From a checkpoint of a small image captioner: 27300 steps, 34.4 epochs.
Rows from block 5 of the text decoder, named by matrix and row number. Rows with one number belong to one attention dimension. Each number is 500 + 40 x the weight over the matrix's rms, rounded and kept within 0 to 999. All counts start at 0. Numbers have three digits each.
# v: attention value (decoder.blocks.5.attn.v.weight, 128x128), inputs 0-127
# proj: attention output (decoder.blocks.5.attn.proj.weight, 128x128, transposed), outputs 0-127
v.44:442529595551487470522506563508526486504501526504441480515453468532518448500473482528520500473438496531477498400532529460540457386490503522502507514508466561476502462492486394484513444498469569550504472425490436585481490486504535453483462546573519506479568434440526494516547517499503453495508489503483483576484520571427502525481532490453503499559561490483511549564472512488555537545495
v.45:557485528468455483535554540597502487537437495557507520531417425473501469523511558562502492493494484545521440557466496532544417506508498463480489519524470440539461474507494537498502480510458501544506471554520571528522476532485505467500513503468489511512471489432492433528478494487490533506543496525538461470476571458526464488423476500430459493445489502474509502491471495484568558546434
v.46:458581549525515436485446579543534455571469505566539495566401465426502493535487488558486487452562477486503491579411476520526453520452542447512522527509408486515505467486539530573566479523514485542541515548477568504498506489535449458506526481499522496520498508445546504507463510481541542497565523465536515491455562431561519566518492476465498497529469531481519473508450464488517554516520
v.47:467457511500490484522428554536512570447502505531499492438467436517497495480488540491516596428442462504566508482575538491519552447574493556476506493543532505462524457567424425547498485469496528544502416522544478547488478567485620509526498549556492545432553478503568526485501500493481478535550496526510448516517592560492548561419445488421555481549598482495508462603462550474523536506464
v.48:476486443491499566497455468456510472436539461455540515437583489515486503471512505459471505487561510457532555473494474506496557589476558525469529493496492465533477545503521513534466606462524475451490529534480416432523521471511463517539483525433504487491474548529480559502467497496530540475526514485481535460503465471509483533555529504550540506496491523508495501483526462522420456462502
v.49:531568548388493420489427595586594515563504558522514463589456522458475474539488514516482556478538549495479553541456533507490530552427514462521476503474475546524546463517486541542476485546519473562545503456497570496480513545487405478568550451594477537535530546532544470414501532448488439482504512522554483519490527456562514547497403456486543479585515461466480474587442464464482540501527
v.50:597465432436393518474503542509532535501459551486523540501531533538455495497500529474483491482529558548511509464488538529509515586502544495444513497473482466612475528477577527509472525510500445560498508493464491463559522507483481445549553501461464512509465612506443499479472514472496513504457446536542462445513482443489435500564448538494563525507459515448470563498518498507506569467503
v.51:492502550518542496516566479483488442575478514487547507535462517487549486540501509514488465530505533513463428570492494522482457455564410453541502504501500513461508486458484510503627394535481564478523501511495529457468509521463500485445494481567526473537494489482464505583537476526577511492454502496498467548475516580472522538482484520523448538468499473508503503513497526501553525479514
v.52:453549471502585527494475438467474443545496467470550489528510541463520552512539449476459523511577543437500491576465464496472523539538445474543515527483521465462507502489491552517531513504508508432507518599511525405474496480468444548508512474486505470517488568513511566516539499521542531494523554444516488476491495471554555545505500509557465503460474500524495447438511511512440456462524
v.53:479446437507484585493449537449503473430479499457483540396541458561476501472489480456493530429521489492569516436580536504516541482572526574478552507482478423517455521478530429529515525452502526531455470544517417442504519487466603516518450561444515497419495520483480573522489500504552484524493419480504451493483514535450486574551435541484581515509542533484485532514528513526516536450472
v.54:559438439531412504503573499492427548494445503493518554486461501534517536486510575526483467521477497559534451511533495531513441517587493508444504489521556477548457539486508486495502463494490497533495475543481533535564486528485560462480494522444478486492471539426482452534468477501469558541467468547508451468505563496478473423470533549452483505443453542524480534443508579517566583512468
v.55:456579546577556465496532510508456485530486487536421480537405536484519524490495439537534454504456452515436495524503477461515455396477495499546481510515521527444541463506492425462511410543518511510486508457501543589484465473516515547447478483502516488494532416474567445515556513519443447511512511465483487535492515504497539425466523462474482483467506507517506479485478506499547484552506
v.56:500526460621483535522498553408521521484439478504425512478529517560463550424472420472478481463479479485522465464519484464537490413480568582474506496528487464515490546475559412431484532473531512513440502511479449549507485419488544504497435480388523489451524502453523537511502507521462471526549468481500513435477465441519483446543553523536543498462509529505499528396532539480512520475527
v.57:449519497506557534474454467456504450503521496454476478510546498509494505501531438474488574491531518441495526470517522457475575443522449506528515527494504508441499512483479526516537538481486563442490487538536454452431503470471502552514478492550526484456512529540493585488578511525548488502511522425516491511487472517516542593508467510519486504547521494496484475506533508501430453462533
v.58:441508529598497414505479500462471560565518513526600469523464526444563548527453501509467419526515511490509478544446477530484411531522488449507503497510484576500542461501514521476552443502515469527533533479435559542541521509568475410463525504527500484570543492436525505519409486489516545513486537543455585538523493526500555466572637501531462503563448523548543506478457539506530509491548
v.59:384506490501510493494443464473455506510565482442619478499482518458564540529507497480443514506551582466532540469496486521495471578577451480511527526474527534481516454529452464530483482483484500503529494542460486475526499529509484462510530563517472474551540561426542554510475501493530551496495567525471516552532535563449569508512613499519468472549483519558507497508460553528494478490504
v.60:481565522538522443584394579481591516532429474569533470523504501503512549448455478458440542459538442435567429678492442502478500496459525543511498471540519513458540523514417470489532542465626488511483493543473575517499506498493445531534459426468524533452531501531623536447420486484463469531642524479520561439457566391723584556533482494559531496465486495543503403454478557434479565448560
v.61:590431424560396486472527537492462590490433528537471540485498491531465549467484517515503475489464458550520465508519526518520481467534527510432499491542515481559474532481547514476535497497514469545470482513486547584543499500516588472485511487439495502456482526473471475495453493507466536559494451521524494447508515450515471452529498541444531519504437549488485532457527562501554573486517
v.62:429593559453551541497536484505521367561487507431508499565456542493519454537544438514474501498552604497432513436460497475524469520491465462546520556431467470506488464469513461501480469532446548504511506514483444422477485465437394496523511527505485468562502562443494515535615537498547476448476520464523422537486482501430485524474504488519470494455521481470479538498484462521489484520466
v.63:459542471543547449435387512478483493525479537532427475513500506471488526493491370468542530431514458455484532491500538462484542466496482490537502542490461527469529455496533503512548496510550478487479500498514529521473509453543530523525534489528508512452569526544551575461527549519532449548506501404517492538503483453530561595600472489495566494587491513468517468519503511509488492443590
v.64:531502491549471480509489538509512526409571435514471566465506440512478491495532468517527561462491475480520525467504511448493502501401532492516522508535516523516484558485485479549482506447500560471492465492582453482459500495532546510484539440519477504483504496515483460500541522545508472542484485477529533477499471526499468477498494519523475450507568540462469558517540443490495472479459
v.65:546503585506497476523499512462534482465590499487506509499527480531489521479524435453524571450509483471477576507510515403466493475428517493512505531527507493503512572462436484519507543476514564469451508462511442451469466449521487531502504474484483514472473479538485418501531525526567461548506447449488545478494442524500431468538501510515516521538571485416496545544524457448499422472476
v.66:498527539559430517528488500495503479445540538473476537492470497502527536552539514549516552555486484488533470533536497494520488451546548481469506527445481517531446520487528491484578458540520473442527534511533466479549543463498533484478488526465471474425459495548491418518556485521504524522520496439576495522484537446499429497484486516513433529519537465480493538435554446571409597559497
v.67:430537442418449527477455489500510542589416480506436526544526556475498455446454502520497473464480451532497470499471514548451521534468494515536523474544447460486508464519506495519508464483545473584482483506431582510555466558499516482501495516552481520556554522469557582468453499462495506486489510576497514505505550470520566520496507477553518501532445572529503436465434509462513559480466
v.68:514471474528558518500497516529507490482483508510538478508486481477482462555551521520486480520537545492495469490503489519535533508558480511479471502455518524475489482504537548503474518577457465474526506528507479523497507491494480517517486494481533481518455473489437517516481491485487478483484550499504491523526450489491514553487490508450520503472442461536475519539500543555535514522560
v.69:563442415514598539493446440515425496506435534484535496506545465435432529482526498544462510587479536465524444526531490473502524463579411505516468496471552493485478474526517541464521460500468473504507474535607551542417464531448589467456504575549464525492507521504524555528544486494465536531474516523524508532526472560452523537479478523492501496477472494543430423472498514489455468491550
v.70:429506514519510496495539478503496512462518504484525397490474479476533531511464515523506484562483471494471516526496466486532502479566452488512476533464441524480450435509535533508585471537523491494533519514472510484536527448504555503495509492450492459502451507516461472483449503539526539515512533497512480531483489517499481536474529542500452553536509483495564489482517528564462522536550
v.71:471544541516547519469458558502469538549549584499528474541440537471479488445463446494466530454519545484491548540466487503468469471505527519530494532525493506445560503453483539528488540526497510514490532477492514529428459468572509428490502538521514533508503423458575490494446539480569493547495487531458527454450509555410476495514560524474570502528510538477517446555458515388546427461520
v.72:523484465435497465521501469479465465496538559483557411492530531446514547430411514542485502552451488534474528557531462484498500547538488459530490488497453472492475456587495533521540437517541504515512489510462571478511530502448570487507554482516437510515516554519509504455509505508540563502492510507538449560464524540475448453474503532561394527469551477498490504450515458535472535506509
v.73:450429436463576479484506456498451489478433521506498448540519523505537472517493544530489445507523560527491468459506460540523488556566429506500508471490481525513527429529544494487454487493507446519555463526455537471504484561476539486523527508543481481539553571464519574500460484480522527443459543548500492541576526550442550564489510539479511471492481480551536450523421590481557490501544
v.74:540461507573522481488597538520501488457534474521549454432462454548522508554503559492474444552513560491503468477484462534585489504533525494436480484477537539509509488505536508495461536493465491443547507508533441518482592494503460506522500471456573465481461502509427476521485471526445514456509516486484465474483487496518497484481482500437476475429507453525498530543536521550514491526507
v.75:495480533541486506515534501514497501457543490501541438487478524485501521516511515546510509550499476481468492537509481485537511495542468471511454539493485516510450459534528539525567474539514504455529511519506500479507540452520515523500513460468493463538435493510425442475497502527516520507518553475560477517463468489514493497470540526525404556506511474495534515489547515579470550544553
v.76:463518500506430475499524479444511465441544507466469491472475495502543540524473533536553525546430440514517525538542479505521478478516513446481505511495444496522423514546507466501596445508574519452544503518473521442525550474465566495476518505470464476452480530549498442503535491550540542531527497417531469531463555498531417498480496528528406535469566506463532554447570433587440582552501
v.77:521464455516505480508555499516503483461500500502551427453480464490518516547494570504497457579493522515494475496521464525566506518563485483472470486475498523475475451550541535491500497523496472480548492536503491521517566492472493514523511457464527470498479530507423509497470476513464524470522536479498441516494490491545498507467474509468443506442485451536508542507524515596499530536539
v.78:530472476514467512481450534460547460508511456488469635487518481560486482518586482545560542444477499476562455460536526565488490473473560491478546472508545475530510588534484415528482477517528532435515464523502450462475494523423523551502516481556496531472507497512541531549610479512462455506487501457541509513497525532472483458487467458524503463435478510499434526537543423500550519479467
v.79:457560544515445460517531554464561481433592524485508471472445459519568507529492495467564544476493475537507587484510491488516486513472587490473529508462431516472485556488490474518504525537530535458529531485440429463546552433507476508522518441438509474438480475525479437493501515535560481521534479424469479509480525485508406488508490502475491513494563471439537616519550434549509537535497
v.80:478476462474536503495530509520493493542448522505524418484475530490520471534499560498471417541522540520475470515485470559541514556586469503488482484477481490461514431537556537496474513529505437500536507530450511515535532515494448504533492494476544473545481511469443546492431473474473521448509535501480463519499498471522538529483496495467489523458435466549518481531473539548528529525547
v.81:435583556564486528504492561537502536501547600495549427536394522444532494514471489509465523518532516508496529546471484518521490457574573526488485543447445538449497467463541556496544516598487450498528576488489496541529526418578487430495477519446529480458450396474518456493440524487546518527532507501478486483439524470456450526489551527451524524546489496498557513481499510512479546536552
v.82:516443504511564505505535488514479481488497488519535467496491544490475469534555534525498462520533534483461477522496484513537526544559442481500447517509528497507477457526527546513496514525482476452524499535503497492483499498520453532518493496473520473574438497482417490512486486484501506474500550477529496514505435478518526530482506511473464537452470476522502498532498551557507498536563
v.83:555549537512520522515451537531516527523535502521523540506515485459441493451525418452478558445551507477503531492466553448452524488435519543534505511473542481477548554442468535519459540524427544531434528462557455542462465478527442494490491494511510534490486434481519500479538534489494451527479480552477525485485443485447502450533503463502566480542479502483446504514494473426498431464466
v.84:520453426435531464489480508524461505465545478525515527477533482452454451440477490538513520460489530496510542483493503487487499578440490478544520476552514487507499505550491512565450470490479564516507456505542520515422483559483579496494564468547459541545512532489517556504523523515513500499422523532527503534509487562428487455499480531536441441449560558502434499510498451453524449476476
v.85:468540505441490506510432471474490506519497533482463539556532532456490497443494436507532567453487453510500554524506531458432505503464487505551526512506462471496497531481467484503533471506526524532466501482478547473503435493492538489475510518532433529500521499499581502484537529495569488539481480510513533530509514512454480500526517505548525515560528533457500479463477462438482492479490
v.86:519473495522523488527514513514550512449521488502527469518485473502520453563557519505502469494523510512461510443510482502537528535488502500498462515507476535469470497526523513509460530494489478466535480526479450482515502481532466527551514440472517462547502496494393506519451495478500465490519516469490513504531477513567486576473495512477507500479481482508546561533492546547552523536555
v.87:408521577582527519452517546470491519487528477507432575507414521584534452576583491512540483416539541464511511483461488554515458498506548506465527533511494535531511544418516444514476555481521504408534516506480444449475479477587469498501478532470542470497456440476521440561469504516532471501500500439495543455509520485455485550506538504438558481504512533477555471569484542456537460522507
v.88:432529458521402487499489521547471529419535517511490552532432514477568481536439556588518534488464474567549463449526497603531486467478576496456508479489482587545473454518566476497532423566459465521573503508479542544547540514512589448474518483526475478484565514483565506502523501484492509469472575574558472514520581485466515504461533541485475430506526535546563559418481535557523659529523
v.89:569443481570629515513482497534488478450484519504574459489528420480451523524557486485458507549545579459507477473515485438527522465565460532485481508421560520474519501481518539482458537531430473475505498514595416523434487492480505489492493533503519497459476470496453512520521493503474487506490502504483511510538416563443494555498474520440554486492478436529436498547504533508499413494546
v.90:582486456491493505539506440530512485512462464501554440466567469408423581440452500479456507619474447476501479536521533429499540450517424490532464497465534458491448463560480552469581455524460516560455501500589523558484530503421505517468488494486496520486470513528452521454547493520441538510525491528508452526454446494562509456495472487545429536488472475519440524415567452581402491509493
v.91:430484553537423508474536499495528485496450460490406520502484476601538515562484548473499470526466454493499428489523480532524469372450438496453490514548507535527511482445499447476548536442546468522495495490459508496526506511519534515489467533506525462506554530535501474513461470495504507497538508472465548439532534512588596557511510529498518544577497538503574469529490590522523561463500
v.92:492485481522439479502552522508530504463513478494509460465465467529545491568480569516516462534471479525495482480522470545557495492510544477455482496520483539498459456539537498498517491506517476481542497523471488510550556482514521521521494460461529466494497510521430488516448479505468508485532526470501471488500512482585491520466486515482450502465501495514545559499530518597517582529524
v.93:495524504555581514518462494474501439426528604472546460496470452451507526542589484503518567556539550492539536537530488449522505500612486519490520521352464492460482559475521523474513522585498485424546536519546425475489520448440484469487510530465477484395439477511503478510574500531555521527507492403502472574505500505384407532508466504442515529495523410482454542502536442537425491557547
v.94:502450443558541521474537546538462511480455500522528437460479474511505490539496580538452427571518564501512425481491437569572516507569498520438497461456520529474526448517586523510463507505486437461576496536516464529487567537505507465494501507513571455496491502461451530496460453501442527445503554536485471494500508519475539542465504527450496465446463472572485483553486554538526521522538
v.95:524550481467420495528472536579527522531494520536514544544481550439520454484476496509475521454562501557523478444469560570484524552476579542485510455450509520504514491521524527496450475602402486560498521471487523572572515515497441499531516455523503512501519511452522551464529514460456457441463549610511473525510540405475537431497514447504510438482437476558487552454467486479546589526473
v.96:497536475538495496472526496516419496432566431525437480440436502509478470584513484521587516540483373464489454468493473480541488473461485499498476535493474454479490509510497535587462493526485477464497500548533601506465534477525543584438509451482514476497476395475470522493484495521493537487497520448502542515472488511451469500460486463489455495485434588531487457499502473538539501497472
proj.44:545482537522506563403547475454470513505459465527494537480558487434447560560521477558451421502537514573519524571518519514507398531503470458507436460510502535523480557514537463513489551540536463547532571547480489438529533565541484538526566535466513460478511478510463492524511526505481574517463524456538546470559477446470501515497476478528519528524445518506463543433571496460503486506482
proj.45:481537507485572516471494521419489485478517461414533479501569576487525583502483508448491481505507475502567534436563528479507523442515539462497492525479472501472554500489476521500522470439451492480500514463563475470500524469526488491543503470509544504452506504496594483498545501524442457502412492494536539507505489501480539466515514468464469479558566516527454466484522522518507513527527
proj.46:516480412499493552542516470424479473499484473490487536487526572547481549527447486480535536486451460553530531451490566529532526514509510523426445514437583538455482456514435492512493499441479526481466526454570440503422493563559532510545501502501486447531488449504484464515525475503458446484492463504500493491446543496511524497533486520475502473540534454544366540456546482510534483490503
proj.47:496535530549514513501568456508512478495495510484535509513504446465514557540543491496452459523522484604557523472581479476486443503503514440492524522506493488465457571543529468454520499511552464519559508497468476438445465537530427502495527539486615500488551532472441525468439550509533489434380569463530516474547489474532488521518569461519495479555445463470535549464562486551528494518431
proj.48:485505464524488454574528505548497497526509549531530462492379511539523460490467480505544534482486503460442479530515495491469515458525450533524561450509564498436467449484524497497465448507493549493518433489470553588445442519480555470458475490521501548566499497477478566449480462507521495516533471541497463541498513587528537508510511485522481535452468459505516485514447489515481491460531
proj.49:484507483516523542552485437488497488444493479505449602471506461573553558512476440462486537533484477556567517483405550513544584552488490536397478597468499465490467451513496468522559490438533559480475532462499424558399519518520511587518449559474535435475483516471447482534523529499486479466517472462475418451436538443530509488484490520431465455508506496474441507476583501521528507460518
proj.50:492563521475590464541486488500490466495533475512519453502474512532546475485519423474496544504534509466495496519481500487514568460518428507485516513497490431462456463473503483499504416474473585448495464469432510567480488482447492536461455502579549498497461533477501521473526504517497502504470473558530470531465447574489572454404494482431430513483535473534512436515478470524472517512537
proj.51:496478497433460482428427502429491555503477461538523531520555518450454515452490529487503524483451469490518513473454471538497462510489540484505437525510457553532568525517507521507489526487504421537507454467546499468603573484526515513485527479501386462501487464520496423453522525514487499466528519540489555465505520502523429486496514528480551398504507488472493541523506487464482489548469
proj.52:478462458483421460577482513505500540472499515504498524487470490520514445428457549501572535470434432462456486484515464534506512507472569537507526537483512520487535458507475517485524515496510489494518415431538509544477438463517539466495454532500423492542509458538494481515457493489522460458582491525463475473481554516524450494539492549499544422464490474517524527556481487540496510471463
proj.53:524500514487510447557548485509460503525507510521581431501440505465484477486559457542478504458482467509477521535535495470488411492502478463519530429534548484445411548523538448464435464522516494479551461495409539500495480529472476450452536485545520477546505519491468558402441503530543538496435554582576546525560463571539478494468559498515490516488449433561554538530479466500471502519459
proj.54:482565544460564485452485525475506455524536471439557415528555524470512492495528523495513472505544512449499489440582456495473529431521505474557499500496452486492543526476493548469502473509445455477493497496510508454571502446496448473504496444586546524452506541529553478470515522505471485490433482506541549531519425585479517483470501450504473495529558499514538452527445478491475494586482
proj.55:533439487515476581482536520488494482469475498466460509496583474469452500546514558515484443522497524519509492496564514491504439558479570489503436506484480491547497568484447511516518596545484464505476572551550463417555490502546468484582534500486469481452523482554536474581488500489478520506522510470509524459528494417460480509529464545536537525545505548523459507479537545483518528494453
proj.56:542484462510498501544597501543450466493523508495480445471484511452490446556584499567534460507555510467417477561500493489526443512504469507562520377488545463499422525466449508512472508548528498516482537518504496433522470532498480460532545484515524471493508472555538542567472474514483526542500514529562514531534463529440542517474494534535480616510447468623460493530468527454524482480472
proj.57:493460512509431465535523476509507552477469519532497546469453483466494467449479505553505496461451450536470503546470473523510438539433532517500547472505524523512468480565507454491490529546577477533553466466450515509476470510492529503468506573479442454559514475520465511474429499479557519500540542516476486478527540453495437523523536553532551463438430490520553576523518493541508493458447
proj.58:526503444463465522438447489488506451573497465509447516550554505538447449542481527498566540489534511495450491477509487593517555503568462508505413550476538578549566472473472533476486525454476477522435506522592472479520481544538499522525509485467497518510482445512426406555552517490475490460548441423463519512426516548530531522495424466496530483536536473476438508472484427440507450544516
proj.59:501512516495453485471466500500500509551503478508507495510523460544491461462449544509563507470511467490451495500632460579491527486564501499512470591493496580487581481481558504424536526488471481508540441478524527546466404499541512496505463549490520539517524484509412456529492547489507514424558463426476503461483510568559490514518429447503528432510496483449552507484497396518447486522474
proj.60:502483382518460510632540439553475441457537530494449586486447481521554495585515486506567519543491451513484482440415527511536532513497509545490513484445568473479417470507430553521512474445569480535429514474610428473407483548569466502534495472464559448486508459545482518528476477543477411455495483485500428521470552526522492535548512543509481508540465418569404533553503534471585446467470
proj.61:504558516473576491490517494496516411526530466448514403531523547468501450534555488502487494503562532491487487461534482487509514468495473475528512469484502454508454513504435503480462471517480501475462528510475478418543493489466429498503528470570557494483489527521543490481499495503490486517412497520544530562493436532445557499439535493507462556522544484564514466515455481511520485555474
proj.62:509446532497476503501498542438453595445472474529510545445541483496501525428445503513523479466459450476490521584563515519508463516491531506495464528495457515477551493467549475510561543515479521495581452450485540589504465472532568516520465565507431471493503462529510493544513518503478556502588497528510507422540509491495488451508425518458523432480479532518501488484544494522425548452506
proj.63:535456474516458515601544459514510462488477492523460507504479478510467422527523484534492504482456471572465499529560532514539445556450516500448482517463559495508384514561429416479474546520531530478489509497455469498440384543507469532501497584467485463565503454511419471533439497490562500477519513518496482498475510446480511512494498573530533507474464477553527543500534468557528504454444
proj.64:475517515499469489508521504532495493503446470476466462553472554500515539499482493538465400532519514459457520526718490525502521469515515478411512551548476533452558515497532511452492521505499489476566542515512489488494336489514488500532501489483570512507495497521457529458490506469527509460528488498480470534498505463518571523501486505515506461512481486552536455544485497551502517469489
proj.65:469499502479497511501514496511484501493458468473455453559481494468529493514452518525473422521478538497457490526796506519480456461482508484466511601526471528467507519495513486466471481509461490518552481540540486524518251531513514501555534565486537537539518482499496518480476486497505516474535521504527518545493505493497621516519485542523486479458493481571536425537485498564481511445482
proj.66:521512519489514583454538526473509483489497465528550427529510502581436534522486449501506418448538526451522478501535543518493516513472470485466547536563525533517526494450496524551462536496494449417496507522549545582454489497486464499531560572498547514570560523471490522504518535528485480459525465514439560478531468484509532542479513469484494475529442550453503510521497472493509464465504
proj.67:528506503508525445524436534520462439483526526525512486504481499483513460478519543469548564468485481480504537460255469477492507480503505485501470438376542531498489513558508521521554509529508553519504446540450448506515696471528488489482458461506502479477452488520479469518489469471452476488523499527538472511487482531461378488463539525480473506501513411447485590468557542536529507552549
proj.68:484482530509465487471505479477542523519515529508497557457527511538501519485499478496478516507521476520526494493324506514511491528503496547510503437566477441518509481465475492500510517470556505479463551451485528480497641481485494500478504454511449491481517532503512498503536519520488496555480473491489466444488533485545418501503501490504493528507534556458476511463483469416503475532439
proj.69:495491491490478506511488537512546542464558467497497603458522535521489479481486486457606507481499452554459503464309490588499540496488518527590546401442439487512549504540519541459566481426539491531491523505537501478472694448479455501471490424530482525499490552509451478664457487500520508492477538502451503490537502437508428471509518461491508503473487510453500555463498456484524512533491
proj.70:565529475471493501438548511493523485520537528511521507505509540516424490497534466489500469474541499454502512480451543491512435542436522518526503456554495470526473510504459495548447496474507511505425489470532506507461557461496448520522508574535453503526553500488545512524512500502475495494499469548502538474477508516464474503502509483517532512541477553456467535469456470416501463491542
proj.71:473513437502504469515473426502527494461466440482479505495547497510463485529510552489507502585463475514437502474634515484544492512535493489505493531466484504442445571514458473448526461545449515573526482503507482505537369563506514500544482427531454484553476507507435493514445402458472507513526574524556468557485499552541547489492475508506476523424557494517455418479478519599508487548487
proj.72:507512384519509511499539548528460530532508473523494570513474580491462470498554479447567408472513512477487470467445536524484501474453517520580479418444540557502499521550526457509516546487480509567465421543599485513453549446465453530507481541541518529526535463490510505571497494510484502484507508517541570477516469455450552500498500475500550481505439430461496511515516528432525497483544
proj.73:543500491516507454497467506499528492531550496527502599396498509484482513475535468452515574472475486478546523476262514501462571511505501502581487390435482485526501490538509472515536469477496541570451492439466484468502677463489468505452460455519475507460495523529501476482508502534489515544469519494517472476453506482525420444512514476479500481534537479433469530452511489452483509547521
proj.74:485494490524490535478546442482541546528485537494527528439522501506485550517545453544433539540541503523563489533478498481536521555529495529491489505614510429528488464435465476510443497498512481454456584411490568451485531523473535515454507467487474470455513506488539527435541560513547519525437482481458506454497537495523519507530468445501552521547497587525488489518445496391481485513467
proj.75:524528484513468509404567502501522513504500532492500481510515533537455497499524493508490424477558505458529503480459518520513438528445517548491493439569491495510491517456478477503473534473540493461450492488538499527478561464478465515525509575531488509513576497484535524510530507499513481519495461500467550465503510479504480536489491479518520489550473552458515540512473467406537463489497
proj.76:543548479500508542479554547526490496509512495536569431548485536538446543516513415515496377466536541426500462487595517461489483485459504485494535530515552560500499502492524492568447551503468458485465472527570522540474433473494457522532551611505530531568548477471513518439496505524466491459500465541467560502511458475445580523475514481499562446547416499466512494530494479435489460435531
proj.77:507500476521482523464543492490515531546518550528517555462512527514474527494549445519467515496545489505550485503352503490525507542501503546526496452578518449547497461463482487531471521477548492469426543443507540458474635483473494516452501480502462480466522501478545523493551550520512504525441465495487514438496526492483461493500494454501555514536482565483477538502472489349501476515486
proj.78:439495555505476520560489497515513499447476472507527443509471540516551588519437461504484454490504527502505476536537443501468568482542458484454508506450487533479557491469595524482533551549501475476573547497534498506537471489513532500497544493453588494528482507509442510406464517504523495495490469473478454483565459411583541547482519524464514438519488489458497482513543501537462489493446
proj.79:501508487494493522499543482490467486556457484523510444563482522508478544512498460532412415515514538444493465529746532435502470489501488476451511605599542522484476485469502471544432538542462488481496480494524538520501270539501510506540540585486516495555525473482531529387529502514462500489522459521548506503477482527490617519490485527516522486510481522534472414526482517492449464437489
proj.80:511486480521490489475501469476514501529532547520511556445534492510483503492544484495487575485513478513574510486260494465511502531509506542538477433538525453551469475475478465525504498496529520488427529454460520475505699487481513511445486461512441467459504510495537508470537514517489504541448486508514490443475520519493411486497496475497513522526523536451467551476498502380503484541483
proj.81:515514456485504518449524437458511479521479469533529479516564484580391497523542504490477503534530474472482480471518580457565451564504469495483517529587539480501434529452396490547457512530502492471448486479498541554488467568483483487560508491541427448561531526463504497507525454491438476515520474540532511494492497599520476521462485481519479568480527581475417463473456500506528429530497
proj.82:502490526529464477439515480501540531500512536472473528437548493529504491493517499503493492488510483504557506479333490501491466503480525573522489429557484463522497500449491459482509508463546498482454531468480505492512649464472501508484502498534457516469554516503532503469536508526514492551462497474467506454486538473518434500506489488514502487530527547458525525487498445369514499512441
proj.83:448460501477488498533480483484481519489454462451431496578513495493549457503447586496514485530484484554432507522674507537524477479514504482467497552510453504446516521504496528441519501494504500483587504543502498505513343536505536481534484477500519487510474495504472504588480465452517491499558521477534485522513505504540554532514482550517448544442541484571500430504512535637512528486471
proj.84:467497469526489432557492501547493532519469461461435564490496602510514509491520495462531390538472466492457523502531492518505549455528533497503478422460487546451556536548551463435550562490487513564564516501523471433466484436495470521496453422538560529491504467530454496498473491480522531510522527501520465508499481432519549492518484499495532483527501417500516452513524526509505546507476
proj.85:511498501481512475529465548519467468482506446497473472563480507494510462490459535457557440473463505477433504480612514516465482441473512461509513514403486573464514534556533507488543506501468513548546424568524455547513388489518471491554498550515537535557500487512461478549460445490464488474563523519539504547504463497485533496483518555505463480462500420493504469490543510614503515469524
proj.86:483517539516447461432528493526504490542489542519474524457490507499522533461501473540422499508509499474550503507453502490474486486485502548476508508584504462502513472489494497496491520502573535493461514468461501477505516495486496491503503499489467500461517547513549504395555536542478500512492447503536462470447548513501427470488475508529505473496531536484498513513496460389489479487462
proj.87:527514568505499472495478413486573460464480491477531404437553447538475571538488481539429532532477511449545519510613497419488521515544485480425511573565490473484473511437491457509466465560445490486505570431419513519556391539515538500526525505488488493527508539525466516296485471502504509507490514504459442534475507538569521501503483509499473469540552574471485444487479460540448493500462
proj.88:556543522535527497495502541506485474516473489560583488457450530559428547466585446453484476512541486426491490483338546484542576570527441452468504437426549534488497495530472546544511587519509515485480456439501511513440604491472428455495469463523507464523515484489496453476566526532476455549539446472453467472513458522544424497444524449470517508584488482438477524461510512516521446571552
proj.89:462469501462445523484513477466559559521520467482463633465528527508495513491462478494516532509508478563482493515450510579499528526502495535559537464594408430508540473484484534463502449421544484503501589462518538457490565498482502497477521429513455499474490566511491507608489512510525539515468517487478479465498550449567484477549486467500486522467530590518468478474450451470485508509434
proj.90:488491455465486552484541572507467571512538534483480559591494523493509431489478519488579470464555478568452486495438497581538435511441524535556509446508487493521537487516486568502500513403581458456492498569579510473443608466490481502486494526525501503467502475461537502714490521472522490478488475493472588469555512459431487529513513487509543553480442499550521563527498501441566511464514
proj.91:554553569480531514458501508474511448460523574544593415474451416473509519493500490569436592527497541480542528499474456490521470566519497484458507553472499477523433486498449551513438408519473517484469473470472484500516519536558465472472528526449471508465465489481525493440496526530508492483467490507448485528475531538479424482485507470469487472510487517508553579478451467480500442571566
proj.92:510530515519494514457547492503497486529489566540551485466479514510467546493552435542430502508546507470545488510421491463529490552504480526460499499574551467538484469466470493541445536525535506459442520454486521478473577496491488503471520495480471477478520496480552511419560563525499499516460443513480497464490517531471452503480505456506545507546466554487498552515459489373501460523500
proj.93:502457472463473557491522497446531540560542393527481558543565548578445541510434444470520415445505497485484459488585573519465529467478510490579580523601457511503533475446531483537481506440483442482485516489564590544492431502469486517532560564522498521590540558488475533554484472534458513479507490525521521461508473441556583505512490509495491472488498585452428405475505459474445461416444
proj.94:507501478518476505470505460481546521524515527527538573430520516514465545491552455514479579517538479507565509491276486489531549562530492531512491434558504441531496469472476498518491484492529508476447569427471537453499696495469509499433498415513445459451485521506507520474530519498510512532443489506462473450485532494531424495504492439478524520547513560465457542486468500400500478562477
proj.95:465461492538520493524468514474445504537454504523475515500492491519528474480528548441489547498500463519510482511353537498531541520535453451486459429452533515499528485501481528513541592511551529449524470496458518514462575515465510472484421446506526439477508466478508461509572536505483455584558441454540479445521468521538441538473501532487475596522543433482473487491565575585533493538505
proj.96:498480516447541474474496511478456547528497487439485481497515522509515499451532528495405480474483507549446541467597485519493544492483540546489564544523538507493505530455490461462497534522480527483544553457447422461440432508459512456516530513466494479513538529585570524469524465458535481543555486497456476516513472498510530502575430566542496485532524474508502516522490525547472535493550